A small sound classifier, trained from scratch.
Model: 5.62M parameters, log mel input, arch resmlp, activation gelu, layers 14, width 256.
Rows from block 6 of a small sound classifier, named by matrix and row number. Rows with one number belong to one neuron. Each number is 128 + 32 x the weight over its row's rms, rounded and kept within 0 to 255. All counts start at 0. Numbers have three digits each.
After each neuron's rows are labels from the 100 clips, of 14976, where the neuron reaches its highest value: "peak in band" is the frequency band that holds the peak; "strongest on" is what is common among them. Only what is clearly more common there than usual is listed. The data: acted Russian speech (Dusha).
# fc1: MLP up (model.blocks.6.mlp.fc1.weight, 768x256), inputs 0-255
# fc2: MLP down (model.blocks.6.mlp.fc2.weight, 256x768, transposed), outputs 0-255

fc1.552:145058131129094102082112107177128151120135138160122131120122167126139149104117133144150120139110163059120035100116105104090127194190129132141090143121118182105164080182146081134094147166126215136137090148173071102075104140108198111078123102103145134147165080131138140061128172119086130121163111099120111147110124163122109074193134139145103167105144148109154089151145108147131144156154206113107157119169106143144106156172110141107128069129150172155160136125082161111147129148140141182167069119112092126138156146100171116101216160174096119146123103129111161124135153104202127122116153078133029084116136091118114161123166141130180080152157167121161090164050144094169131139103145093086101137105101168084138092123129172194165127098116110176075120114163119135079119065137096
fc2.552:161123122125116116180055196086166151140070112140112119134172146170111142159115112129126036076105108191151145155134146120179049095089143072166166069170135126170094066165131171101112098140092118145165142147155165104168140118096092125152130115129152128109150141088117131167110089141102176115154169111159128141124120131101155171079125187115107147150172121184153160103159150103198141140112093145187120154127117108082135117170123108102082162133151112169184114112109143116070107102063184152109203119125134146132157106099134156112126099129120204087149106149169101151114081140130148095074109104140137067171079124101055110102083088112147148097109046112177157098177123123153165141114122131166078188144153116129135141115124090142111127134119146099104074084129034155145101123147152
peak in band: 250 to 500 Hz
strongest on: emotion: positive; emotion: angry

fc1.151:107139150123151157144110138141142157119121149136139175137195106128125142101112093154101148123085119130154109147156123079124157173157169115137124119139093151173151063118139143132128095124107111115089102100159140135123052149208129103051179146127131164039082144118154150164103181165105127151149132092083147107208108201127120119137128127054149150170107125106196105117098142165117107125097129067138123075139187190145187144126175077154157114129111129118087128157138112159111120083115122141123103146091086107118158130149158084139097178155141116147173136049139173103133131185146157140095202082128113128128119137152149150111100107037129124154135090155088116145129134107164123161145164125119180120082208121064129147092012138128145109118116097129132175175126069098073159071154119
fc2.151:192177139096151147165162120034123098146078117097059077145112133181115107145096084098083153112124138173138172137115121120206126105159158115146099092105126086121143123151097164118163126148121126139187115095094133170146159069137088100118107060128095140133107113168119155144121178165164158118113162138148093164155112101103128129109096111067172078181112099145154119068106066075109144191123109136137080095144180163131118111098148130154158157162080127111186108145101131143133107073127139123137096131097115140150090095130202122173114126133189164098100147157070134138157122172110124130099128192121115142113163095071146109125098096098050206073145129128079125103208122140095136105159103083154131135150110100116158152061165102149076110160177165123163135133133079124143078117202132
peak in band: 250 to 500 Hz
strongest on: emotion: angry

fc1.53:141134172121146156132209094121080105124094154119135155103154066139154099113163083127084158114134129172077119139083116116145110156095118164040134129144126132069134132140170168053115164162154116108129135133149150135091107185143106145121062112074122121164131173142191115187134036105118129072157155073150113172138138083104175132143155153154067124146119096122088077123114136093132109138082126089148139139121118085165091146147064196085143110168140178119174189132146148108146113129135135097122169115141100125132148199118142106091083095142125141128082079117155117090169122197154140143074152158165119150135092107082135129149160075139164096106081193186123072154136154149148125141066143136165176103119142109154171107201137068144084129144101141152098146148088167131149131101045127
fc2.53:139125180145133133182146105092121161147108140151117124133138156167143121100168090155099155105087170172029094159058157129104125172121100145143095122149121121103083115161119143100135174128204086110146123104159149141180141164095119095051091102162111132116102155169191096155137137102128125151072157119139085190121123126107146125133142145127130126136124152118121076105109123091175105202101134092157111095122180046095184143142121126081106133164107137151146116099168150146110170114177123103154140143076134162194144184139176113148167028147113144135153124126085110154098093139184095175086184121146057124120101052089134188112145109179171108112078133135162117148135092169170106143077125126142147109106179097076194143167145064099167120152098113097106115085161145158150095095121113
peak in band: 250 to 500 Hz
strongest on: emotion: positive

fc1.456:082114141092189098120182142156120134067109188164139167096147033120120125142134121136096156144145145134179127106169135059158152137137205075105097134083063140165144167128145157108083119074117152139070151136124154144162104167155135119049156134114125132121085105126181126167098106161157114158174167092116175123177066093150143108132105122101144126150123136082124124115102118116126103092098133086135184066101191185133164154111133093141148121160114144083153194177148161133137095049115148085152168077118129151076104134152126101139065144161132098119079117172154139095141142170066100114083191149162124191138143083116125160120167078098092127123109168170094073118112150139202118149159129122124179162063173096117162150138127092158127139122108096177112177115140146109082135110123139
fc2.456:078109167092173119179181074113103121157110076143097131173146131157120137154140144113133144161127123118128145081119167081142167139175122112145178113104127138092078133095099145090140126128248091193111119146143164121114096074171094114119123162147128117117134128190112113148121117169110137146189129098095120117110187068090134161142076112121116078142062141131099150160087155099077112136082079154175120131056129141123142131128213122134098118157147097104054085103170121122122146178087152131150140102122153141164110142127134171157073074036117146101102151146126165085132130208091102143157130166103127173131108109187181118044166121137131153141119189120077103143143131179105128118142146106099143124125167054120121182121104118077131085086099153124118145140192187142168146138123121
peak in band: 2000 to 4000 Hz
strongest on: emotion: angry

fc1.428:146147158150134128118165105138091120139163190154121161157188093086116125120165081122113137106143101081104085100131125165109095129120125136135107169144030120112133128163103163134161177114098135111050111074114114138093068158133170106079089133111092125098133108105178126158133108109154124151096141093156134186155128141148149127136168087137138147167154073130101098118125151133168129149140163080105134073155160134083129134132119160151199104142101195148198243218126131112113098140187082133126089120200124147134098123165133088115134138149131091148132130082111130139159151115146195133120169202134078120097188148174169139122088193113125120129135121146151128139138117128179057151121094108074171112043057118125159126106088107113080159168103075124184147163120108106102123125178152
fc2.428:109118096076098118180128066118153146146120071148074130163162108115122075083156083143106151144090128114116099172154153154154142128141150161185125086133120110129095131118082173174116139085165094177136133208136119061126135090126135118119143189126100131088172121150097085179121105190087114166091143136144122189144137136090106146146093113082125116128138203119093104120113120090111102180156126158169123152133096188080197168122186111126103107151204121169171124060158165120124145167072171071111124098106195168188141104094170188153103103095112142106138127114084108104090132124163075075100141169123131173138155170133159119099098088126070152104164138073106141090169075174117186123109126088127119113117158113114090163155121070135080158187146090149130162132130166094106123134136094
peak in band: 2000 to 4000 Hz
strongest on: emotion: neutral

fc1.188:107163156145126132158128125137160139075168178133187185085145135110104151169201144088115176097149112151128144121117155122108153163083108168087122185092072084169166114121158091029109142130130111069104112116148127118148148148201110124131107116141159131109142193091160147123117096116129055111171136122179147119104137108155171116119187120153119132124092084138125132158055146142123113103029137093097139106101134124181111115163027163175159157131109110074079197171111115133153135131176142106104164158129103091064107165110120111118133137124153082118174105162219206081142130163083081150133125102197134110132124122113119110150167153130072068135116140150076109149104128113137133180105101181141135092082100157114133165164088106113125138110095104127169149143134152124156178141089126
fc2.188:084170144147168146137115150088198146105132152124147138150173130089135120167136105079147165151105092164160134076102111182178186088072074125139135155087091006169104163123109144082149168152142098093095178097146127110151197132153045157099094105110088088123126203123187155120129072095143103097100143154203082133091162132120195168049156132158113102138134144149111145119101138111126097124103120086099119107079140090159150154124078113156123189104115066178139110119143172112142151131191141114090128151170128119126090113136085129134134130141112134134136162114156128099138070145116087126125172113173164125166109119185119118127155126159099141133085135150124150122176144099147138155124182130178117155101121109091128183064174097131136174125129093099162153199141115123181075126099186
peak in band: 4000 to 8000 Hz
strongest on: emotion: angry

fc1.345:087107152144153135105176104167147126050176170164200175132144121087091141150134141130111182105130131122165120083157075118117168174155151131120102182073036131177166149139138090076134127117138176130071088106144080102122130146176127103079085056115127128136093142122127129126125122150132100180161117125187166109106128143170133102130165092109141132176139080100178119145060094146092091158102133100090146099146164160160153115163100125195156131118092101090111193233096150153143094131163149100159098140122091083086068101139154091143172154167104087140138141153156180085139162178084127180128173152158068144101181098140114094174188122133082098113121173112095105173125167105151123153148121081081143117061104135146128157123111099169154150125121106124143166175123135099102154126126131
fc2.345:047158169136180092179141101108203138168162100115099127142185136094139161092149123074144142126156086135139123103135149144126177096143138143169203091105090073169105103090088146097109117102192113159063179123142123144136137117163153139121100235139152131107130152120152099145096080131136099112148083097152151135138206126109132172127124106094144097149112175090026103166072176158101101139132063128152151115128137126088135153163156099134109098147134094189102085107162137093122111153128123099148153110132147136163127066146095131122062093078141111110130148098136148072134136164113114083152164146122153146118137143171208120104195188124100160114136170140109161122123099098098104176090091101113082091121163149161085160097103121105099082153068097110115106153157176115145180149068143
peak in band: 4000 to 8000 Hz
strongest on: emotion: angry

fc1.648:072145119128142145131196141150118139096113207162151173089145106123130099133175165138111188141142136109137141140173128119139201149116127157066096157077062104122154131146159130063112118120123109040091137086137124148149145187182106124101098132102112131151065127094163114139113111149156107134110125119155211070116083112212144088138148124136153113130132103122109104128051099107083104100051134098085166085105157113143109094159096128147164125159106088095098174182125106109136085097168120040142128130095114157085108155169085119148131158136141056135148115159132141100181148181092108132175143119155140156123143064108101146168228138130123107117101172184100089129109124110181090167116151134157135102069136137129184174176122115128130134118158145171158169180148154089136151139082137
fc2.648:068169164144196147111197072113194156149145104067093067161091195107192160150111139118145164138141110151138121052110122165144197168135101145154178144114092091141104153044102142096133095144177090148091130097129092141134147102189115165106121110143118111117110163135145112121110067057150135142155129183153117144104168114137114197116152102141146094112076157104109113202072131160061144128097062138147101102128148128173157153157160172127100149115104093113095101121103108182126142137144098085134108152144096139134093061146145148173090120112141134161160135107152205100096124131125119154175147143115110175113106126158162103139153124154137121078138165136058098157120122093073111151155164108123134098119177117114089168100109165144120123108126094078121168196152193105151154120048157
peak in band: 4000 to 8000 Hz
strongest on: emotion: angry

fc1.228:157164185118154157085153143128140116133154212121101122102144113115127116142173123099082162093126113110188133136124146133115143116101116118129138172115092125189143094143166161105124128151086107087065121088119132153105140180147144140145143202142108156054066143059202137121129112075141103142115120117121142093145177115195171110120167097128142139151149091143111127152113116141129138120050115101133155084117156095128119094103051090159141133127100079130132167175151114145117104057230074081109173149176129096096055130154097091153104135128152077123166132136121133134165140126119133142170103134139141094111143096084151023168170181123109130159138161154121128130121122084129102160139089168131094043127143179134150143145076130117039090082146122098147166191149056114139168125106125
fc2.228:116092151133131117161075156146132144139113108127143113092154154123123179100175148129137090068144073120123117154120133036056088146121122122141116129129132170129151034128145068095031143126179210108145107151136112135158122154116183134129124151113226153181207095167134108185103091117124065106162155084159155097114156137079115167200153123130143178082120125145106135125119159107146104163138135112104164118168112121126115168193101144158169097119141152092143133098065105120123119156140130149130145166109068159111182142132136139087145126144111099157140038161173113085122168157143146098119140102123144112115139149137097102134196150140173141113122089137156131148083159098112111151065055095145040116131123169093073095121124132140158118155074097143088104098183111146100166128092152
peak in band: 2000 to 4000 Hz
strongest on: emotion: angry

fc1.629:138077150109149169115076130172142133072175156165132136120153100113124112152157146150112161119085123087193106077121119152073157145129099079159086180109089110109124115179110091116182142061165126133087070151093116141135170179129120140115119105132091161071090112170112126144111151114105119232146101137105124090115116166139162129099154125143116156156132078160176151130128138124134118145058140104145096078103152132098218148066081119174159152062117084138105130155137216117123170136191108152137127135145133105100058118129134120167165108168108121212148156148116201114137113201169078153113097087103115182136170137140099093118145096121123149187150175096143116136114139148189165081160116064143128107107154117118129182106107108151114149057145136115129161141147063138097116069126126
fc2.629:119135136089137176172099147104154133123134152134172122118152123127091103162119108136036181110111148190230132159113135102159156101110129092156132146110127125208133165137186080127082113131077166133116110114143148116178197129092105090100213147178137158080097146109167127175106121120149120159140151153143128110188073097145166119074099073086150111169139150140169137125117108110086100122084095121172122109172173133193165108076112059137081167124122081141142122124158130155143170094182126082131157160158129123064074098141141118133098116131129145112178122136141101113112110116107078147114149142152189176139167083146075039143149107108100131102147104112140137085152099088140100142195104088168144162140185113116163191083114048148071128108146135092135153131126084105136114101115095
peak in band: 250 to 500 Hz
strongest on: emotion: angry

fc1.318:090126168142147158145146068141140119105176166164188163076112165119120151138146152127112189126151142121106132127154126077102193178173169187136110154084094110162160115132124060058093128119179159108100105108165086142148140170167151098108103103149168138137108167108154118102098127114121065136171101102142178104112131130180131053176190095094138115147116098076137100146059172127098075149091134087105118118131154119171091087166069157143142125127104135067056173204113119133156124115140148123174158159098114092161116125121141080139149145135127081118125082132172154058137167202109073181144156108174107125083121060139134122166166162133126050130129139145093082204112095086140115170101107132130134093090132176111175133161122121116163122112080130134096098102123155143134177116088121
fc2.318:125165089193131189130136087134140135111144173123153141146169118036104141116123113165120167160137108156160144092160065172138158101097114142091124142096071035145132150115086117139165190132103105086072155123129063118131125186165084140131073108069093114121107166107147141091145064074139114101076151125202100114100191200172173157082170137174131145134176125157114112106127172141120101175157123092072109122130136094124144138101101156133158140142109107173151152152150195110138079154154107142063097165172132096131102149137092080136118135167116091140137145028108102131140135140120121154164162132152116108138158188157145109126114135171095116141103150142153130128174139121147134141132170128146140119089138078102096188074127069106113167117120060100165179200098084094129097144103150
peak in band: 4000 to 8000 Hz
strongest on: emotion: angry

fc1.432:108092092097126111165155126140109070105116110218115152128185118110130111100128121122145113141129106098113125134196120076133142096157162111096096096144107125139122146123130136110140095153126166147139172151140115085128133104139133046093082185041132156170084123175075141186137109182114158182144143070184204167167112121139136083129130138094110093211162129070124125093119128174072108127145142164129118166179117181146136079139166099167105054150200134127116135185121102115176084163121130127143161087138102129114105100108145153101061126130045132124087111081108120117148155171111147130143148166109145141134175141150152147135110158074132154085152113130121135098139080080185131082147074133135164143064099142143179099123111139170129107194099184210145091141092146136074143148094122
fc2.432:108131104084089135132165075101145093119141094102112109165110152185129101139101141142124149169129182115092154098114101150164147121112101153118176134120132129086074205103137114146207129125140112162173148170104153125124150068122054141148133050156070094131149156127087152132163153158129194121125078191137113191072122086114100146082072103121109070147063110106151145146129106219067198112117119167168083146118114133162123108092184128126091166136136091111082107125162142119144190155093141115120077090123095107119090169118163163154134088069174194088142197144089172168142099105102107124142091160109127152138115150141155129118120140132131115125137161118073126129128092158098152086170166169118186116104097149203117132158153158088133141092155161150154121116092203113187124163113122
peak in band: 250 to 500 Hz
strongest on: emotion: angry

fc1.31:154101129082147095103106104133177097149181140115131124138190148128111119131130095122097170138145102075186085120125123095117160127112130110159153136065088164152146130145145143141016149161077178139080127202110099145070110160120179159098170162094108139077138128098178119095078052141156093137185142119108114150102195110121130126136129077130140196173108131085122111178138114104128138096137139118143181084149182175132125160114091071083111129094109074153088140124142181135137153071124126110145155098191122146131129166156117096168085201123145138126104133153135105129171137155095063105097148082125128147097159126126137095111210078126183126189180211096124101089079147103126130127143151114117071132098179135074116119163089156112133132102125096149105188141144137119103141073071125
fc2.31:123140135122131194102138144113091100204129126039110028184109130161138105124089148136112120122119107111166120116106079174117087092131078098137124119153102166109137157151115200140133140161091124128155095131049109205132126153093154203118133134083090115130126078121128128122196113127185155100131172132111089125102157117107090181132132112197211124100148105170133134100163112121142126143167141110114132069136152132077122158086114160137184107136060129135138132113087133126069135123156044133131132136173144135099104109196104132168098126140208126155113140106088096187189167098097150105150116188050104115103159140157137091144114165147121167114118148162142155070146176114115108108166166125135134149111148078142101094086121150108114150109197118160161149196148079115098111129158167
peak in band: 250 to 500 Hz
strongest on: emotion: positive

fc1.526:138098092143108106072088119141146165115105149130157137119108163136133178113117117152113147122109145141112092100136130131113098196122123161131111137112136158129154098146167120147084153149118189107142076117197093115058110130126142138083117079113142124137172113080189097136111153091099117091164096122096140141066119184118104108181119130135125181092088183095171118179121137140123153125149220081058167105162114127162089156167060131127153108136135126114134111106082158125162155080126145137148093154125084096132172129130143116094228209134139114114178086150153136109126141112171113098081201080151096079109116110171078127200157109150143064139139152131150140189118215112149091175042159112135126155108091147083127080152120161135161188116145076179094137131099174113137105092166111
fc2.526:135091102098088105171128142130118134153123138140158155164171191179092165165049151086145106146123141102114184084189096128201114127136168149146212096143132102152087129108135144092130078212097137159118158152125169114135138082118128118168077072152122110076132165082076145099164134166100193120162106167165151157109142122133110134077101157080113112186139118118153109115124114212125161126154063165204102169143106167173134097170155093110059133150165121104104116137109094112120138152055152103121116065141121126112116097118122134149157118111164185078156176151113124156118113089097139052120099106097080070171147161120110137123160131079148143109133120101151122096112100064148155111154123183097115173125104198187095112109108176126169109071157154125144091150104108110121151155134119
peak in band: 250 to 500 Hz
strongest on: emotion: positive

fc1.271:139091071103080109064108100149180136081080138165168144114128169131096136109151135201127145144095125169157117175121079072101127179133126108141093161113181155104120097206209082141081171119112150106134104128162095070087139133092111140119207103108147144177170133148146084117110129130073131109123121100122122107056091116112160121147122132133046158115136155162177128135145130116112156125107176115088197168154097102167130150178086123060123117118175081130184119090162190097145103147132168132120131118167050117077145160116135112067179125137053139130118074156132139117149099106174129127089128097153172132142103091154071091126147122166169070140148093116158131120087173132180134117118157139100101154163095175094156140148130091152093162160103118186073137103127119122136096076099111
fc2.271:138122100113099064140173138124097097120107143127140175113124163178158148151104168123153145174150177085101183136154141102185115155158182181078154110171150126102112108071188108068105105181129101118165172122104202138122106077141125129182091138180144149158145149131084125093140120126142127083140104145148163141139111059110128123123092167097107158125119134117133077135118144171100185096120110147148127156139089156190091124172152099081106092194153158079095140101129071103174086152078136091121126038148074151114097119115136146087162115099153158091105142161111123127157131088146140055130092114140114110159110144082157196103170143076186100134127148154138064108059125081105129109106104188109115136126091211162117076159127146124096110066116168179129121151128162112139170178083104
peak in band: 250 to 500 Hz
strongest on: emotion: positive

fc1.445:081119169185165171146169101136190155101164152138185121124118156105106170138094147138114135130105140149159138100198042142109147114155196104169130129127106123198123160108120089151157118076109184088050124121146095143146132148146130079071094078143129150129045100127155118127089164127154128200124108146115167103132131142171110125114173114053189108163142159092213167116135113156104097175142102123116088088153207148126184102124152124185124113086080104105093122161069165186132118084142118139117124146139099057097060080143118105158113137127122097127151134133119146146093173155078151160153205147128131094085158093177106091186128159093148152078136108097117133160114145096135142138175114123087157133103173144170131115101151153154171119068137101079117109118089100104103138129147139
fc2.445:112116213120174110168129082105136123159125122110162113140154197155151157164126131104114121172186166103122140126082184056133180115130108134144209109095080154181095151147144104130078082136147135151096152083133153191125123108138127136084185184146135136117142180129185125116076160137165110107164112108093134120136119074108116130134126081130152087171144102056114137137099137152107084105086081090161136060109179104131100103150136093147096121171073096131077111174167130123085170129141105099207154124108173094183140119193112095124114108056195130083132141177142109086165114150083098122116174150134157159084135060178138113145163131120120110152107098180110101150132078136109065187143124118127117133076165099115159157168082146090181100129085140105120073107129127116148183137129127
peak in band: 4000 to 8000 Hz
strongest on: emotion: angry

fc1.738:107147155114135142148145144135100132107116165169132166080185122118104115133197150097112165142137095086105141153159154110116222106111132141102111145138052087165127083133119145068131172105134105069052147115105148136160137159202131116112093171128114134142089145121178128164100106181167113147094135100167174079159112097187165128123164101126154096142127108144084112130052119087103049126073122107117153088110171135102131111148108098182145123130122079118067191165147077088138102115195110037118163130084146183122108135160067112159119131127132068131160120152152156096180151212079114130172138115140162154130164124107142144171184150125112129129113122157079094107144062109177129158148117161164084064073139159126157184165075106129116137156133127161159140141140115102119180147122144
fc2.738:086148107161175116127146081095211173148150109090080093202104168104168183113118147119133176145137126134137135073167148152135194130122120139137155121099094113131063126034132133143125129135176101120072147102119112130177199084127136163128117161163081088123104113155143112119100092064162143147131125159131118141116188091118114205086128124132178104101075196121099121184107110175090144149115092125111108112118126137128177138146143108144140134121111102192093072085137155137141158149161071068100078124131129160139121085187143162165105109079130114136178204120122154134100093117150083123151163133119124181152147158182172117140177102131152133113116179140086144127107127133090083158110150095134121119116201134111064160119085149121123169102143061090137155171191197111142117142054123
peak in band: 4000 to 8000 Hz
strongest on: emotion: angry

fc1.418:134115156140136118145129140144165165148094107121120115122164179118148152102130123116149109018096042178097094116106118092098095145140140147163137118134141207127132068115162160115050112171144186133143115115123067156123142153109223113063105132069149140155102122187129095162114032093124132182144150110162125149131190143125104130186198130099142141109149173102100109166145148133156136148130117143150162092192166111146189158218128139086103096093144154121138101086076141187127101133142049113136133130107095174122159100142149180128129122136092140210123082127152114123051158125166143149133159117097086099105108122104108100115159088120170144089125128120144130129116143108107103112061109127150067134144170176126122104178104123151154182144107113100099145161144130122060132105076116
fc2.418:154164111175138101097122162049127151110053096157116102089060113173111121130137183122141110155161130180088198204186147174185096080108171137169137117151093109138119104117117161156146135100132105122092197120127189149155106070108116095145133122184170102150143116128140099093110116114127122161064154137128120090130112120170163143120114158109160109170156134141103137105163127042159132173148073174146136130117155116087142067149150114072108146145114156159182103153139118150109098072106169114101103134096131122210178130111116115083207114114131158073127108122128084174090108111169140106132146150202167106146097111063131165135078117157140181085114076091154104100143117144095136148107097170106086160127139138131118081138203108129121119159127099050098105084134132137136092185171116
peak in band: 250 to 500 Hz
strongest on: emotion: neutral

fc1.406:053154124138123157162178137140098101109163134164191168115160155114061090147155127120111170097138102110122160109145110109081172107104125126102109154097054091137154161151118112036142173144122153096073145098125135140182158139159127124121092099120104117141078148127157129156150117173167130195139145117181145083098129104208174087126162107133167109180129098144115142088070094108123058161071130141107124094145168075152129075120098078162139134109092076088060169178131122117153101128193139104104166125100126144098077135156058121182113126128142071116153153165121122107185136170040112146186135126146107121096170090155101126140230180158095130150099122117113148101130112086158109126168123119154094119074120154194167174130137112097157142148162132138180117133146113116128159158109157
fc2.406:137145128128180072162100129142172161152149104128077120137146146086143202117146123115144137105132103140148124092141185107128148132156129150158154087103095123164091111030136109123080115120188145132054147102151103129167199086116162141110137173191132126098117129146154098128078065091140133178187113136112148099144173087140115126121124158099157127124079213080073136206071145153099148142101094123143150101135145156166178141165136076164102114121140112140092051092163147162167165121160100060146142117129135135128155077150131149124129123088124101149154163150173168056089135142169087104133173106120150173151153123160159115110150095104117143089153165121052162139127099126097063172093108077148095111119204146126096174133090148134136146122093082099146099119164207112098141117058107
peak in band: 2000 to 4000 Hz
strongest on: emotion: positive; emotion: angry

fc1.540:146123115079150124132067133165127106054152144211152154068161130086118105129160105153137136105071107118205118091120118087074107129126154097171079157146077129122147123171132067095160133061145166139141125153130115090146140145128119083073176135133116176109105134128121108141102130141135104201141143103146137121162115122147188116119144146101074166133126161157160129128125154087147123137035166127161110086134176148113217154092107078183161145059173109149125135093135216121163127112151154165126152126140107117082060120139110131122136147173081128172124155133166156099140114208147124144102134083134134159121168122110100097097119102063128163215162133102113108141127144155186174086121119091148100116077118172150185175081101085136100166087102117158162164139138069105100122080129109
fc2.540:100062160104134202119135143137057085112102119156161132154177113131085042117123128178094128100121125136190118109104059082102127082131127057155134178123137162111110182169133085101146152136150203167149144157102140127165167139093128100078119078109123177132091116188125132212142138185132182126117145077166125133144083101069143136116111085106134125197144111105190111058155133086124072138129117107138091121183162112162122141058144120139121147070124128114128159147140150095143128134134117154152137129179106150085048132137134118128107110137087170141093095111109080155144126171080114198111152143099148181137139113134077116099114166138167149131115107116186110095151124096169118096202092101147170189099105118120169140086192079154137133130149168132100143132087084173141122109164143
peak in band: 250 to 500 Hz
strongest on: emotion: angry

fc1.10:086099125166158165127159094148170169105128195132197118144119181133130145141088134142121157137097137160193110106184085162131151150186149127142122117132097141174137177136177120133116101113095167124115078096131091143099165153104113132011105089081123121130083114091144133120128145119137129168113125140112219141105102125143092115130155110129167095124150150067218153126137079144106112078140156103102123069115189156144167145160091146151096116124086112128092115164068151179123153084137101131169129114155086046085095079181153089136094163123133121123105136135159163120129157160121127148137195131110091111096100095224098089229127116117125120104130149123134133135129191099161099171125166108112178174074157095136155116128148141157176180072115112159076127166145172134122107104161136
fc2.10:136142156137148169179125116089147172144139152132181110150120159184106172195120146136044122161147192162166185142147148113161126089134122084152183123112075162157091146146142086161118125118133102102074106072146189165128128133109092126125186178182135131092169132111189133116112158103145113121172145120076108107152123054133145179093094116145170108147139132167168179128152131125117108114082068104138107080079178106119131084107138103126121122178085105121083113138167155118073164131142126120105157130155166090123100133159119076125096091065177119060189150150129130161121132119093103130105163181160144123127137102214119093075130097130103103151122089138123157119127136161124068179160135114116186139113191063132136179108088079068130126079096093043151112128118104108186111143168117
peak in band: 4000 to 8000 Hz
strongest on: emotion: angry

fc1.683:137084173147155078097096133174145109080129178135132135104142146137169145132167159164162126159136117076164083139091117075114148193187103100106102140146101122122133081178184082074094105095118146127144104113095104132103113157123144174091160114081122174155125128181118150133106145136100115129164068062143124139122089107096119119127164150161105198168185046091157134150107123135153154079129146067127184096140155093128136167176033147112128130136106119124151195211102155125120112103152128163188129088149082149079120131148152077101153108162102139176071122181190151082165108135168126164079098046117138151129114109093079179151119116106134105173151135182124120131075136126197113127130123110106088119107093133074156136132132123210105142161115148149115115116152089159081127076125137
fc2.683:154105186167174114125135137127143122176106127055102062170127139147187169156075125096133065164159155099164105104082180119139077140177079093107155071092139149125128139121102165158114110112151133140157107080105154200111097087107141183104167127120109110146136084164174156109116133102173150056185187130050095130153150099062072152138127162151177107084093112098152140135173126108171177163144135057119130062087152120101072168130126140128143119118058187115105094119115135110097141138141079167156138101129185133175126121168138096123159108066179146116088122154107165171185111097099149108096157130081124127133118118102163111111093040130138111148103165189118115167123192154116099173122109140127130175151116113128114130128142161115094126070112142140129118119188122163151112103186124
peak in band: 250 to 500 Hz
strongest on: emotion: sad

fc1.458:093157159121166171158108101150155154115110101160103158127158135112101122123142129191123135117123090138136143107143098079129136164142128122117115132145089123090129072190106092125170071114174106121078091088146135130117074113156127100130148145114148196087086126148065072128097149166091138159178132043138164067141115204168139128138113151082099107142141069182158123128092201073110100167034117098121111137140153133121142068131132149164214132075119133095150116189135123095116088156136112178169108185092142066131117117109085075128139119133123088130184124068185182107136133201177163164124113118117141141124141121127151140150092117061136141155186084141104123216141149137133106109155102079128159108134125127113145155059085112094078128110107164111160094141102050122129138125136113
fc2.458:129147100099142122219144105150164195149119147118078156181205161122099169145122075168094168135102110117136117110161104076140133167166151097131122107134059129124103076132118127099120104166150131089103097120158095130155097170143169127074101119097125191065116126124156080149103107159138129123180171077174143145125173151109104164116117165078183135113136176162113091131097144151110144158109139071109112076172163169106187183150137096133188114142120105104157109088116135109119093150138119151087135126153102161115107128161131106173069141150145086158172133124106163089136149196172133114049193144102103128120203161124130117101166090067131136136152154152090115138113132111171108186148109060143121114090154119110091194074078104100095084103097053143142162149161083121084131072125098
peak in band: 2000 to 4000 Hz
strongest on: emotion: angry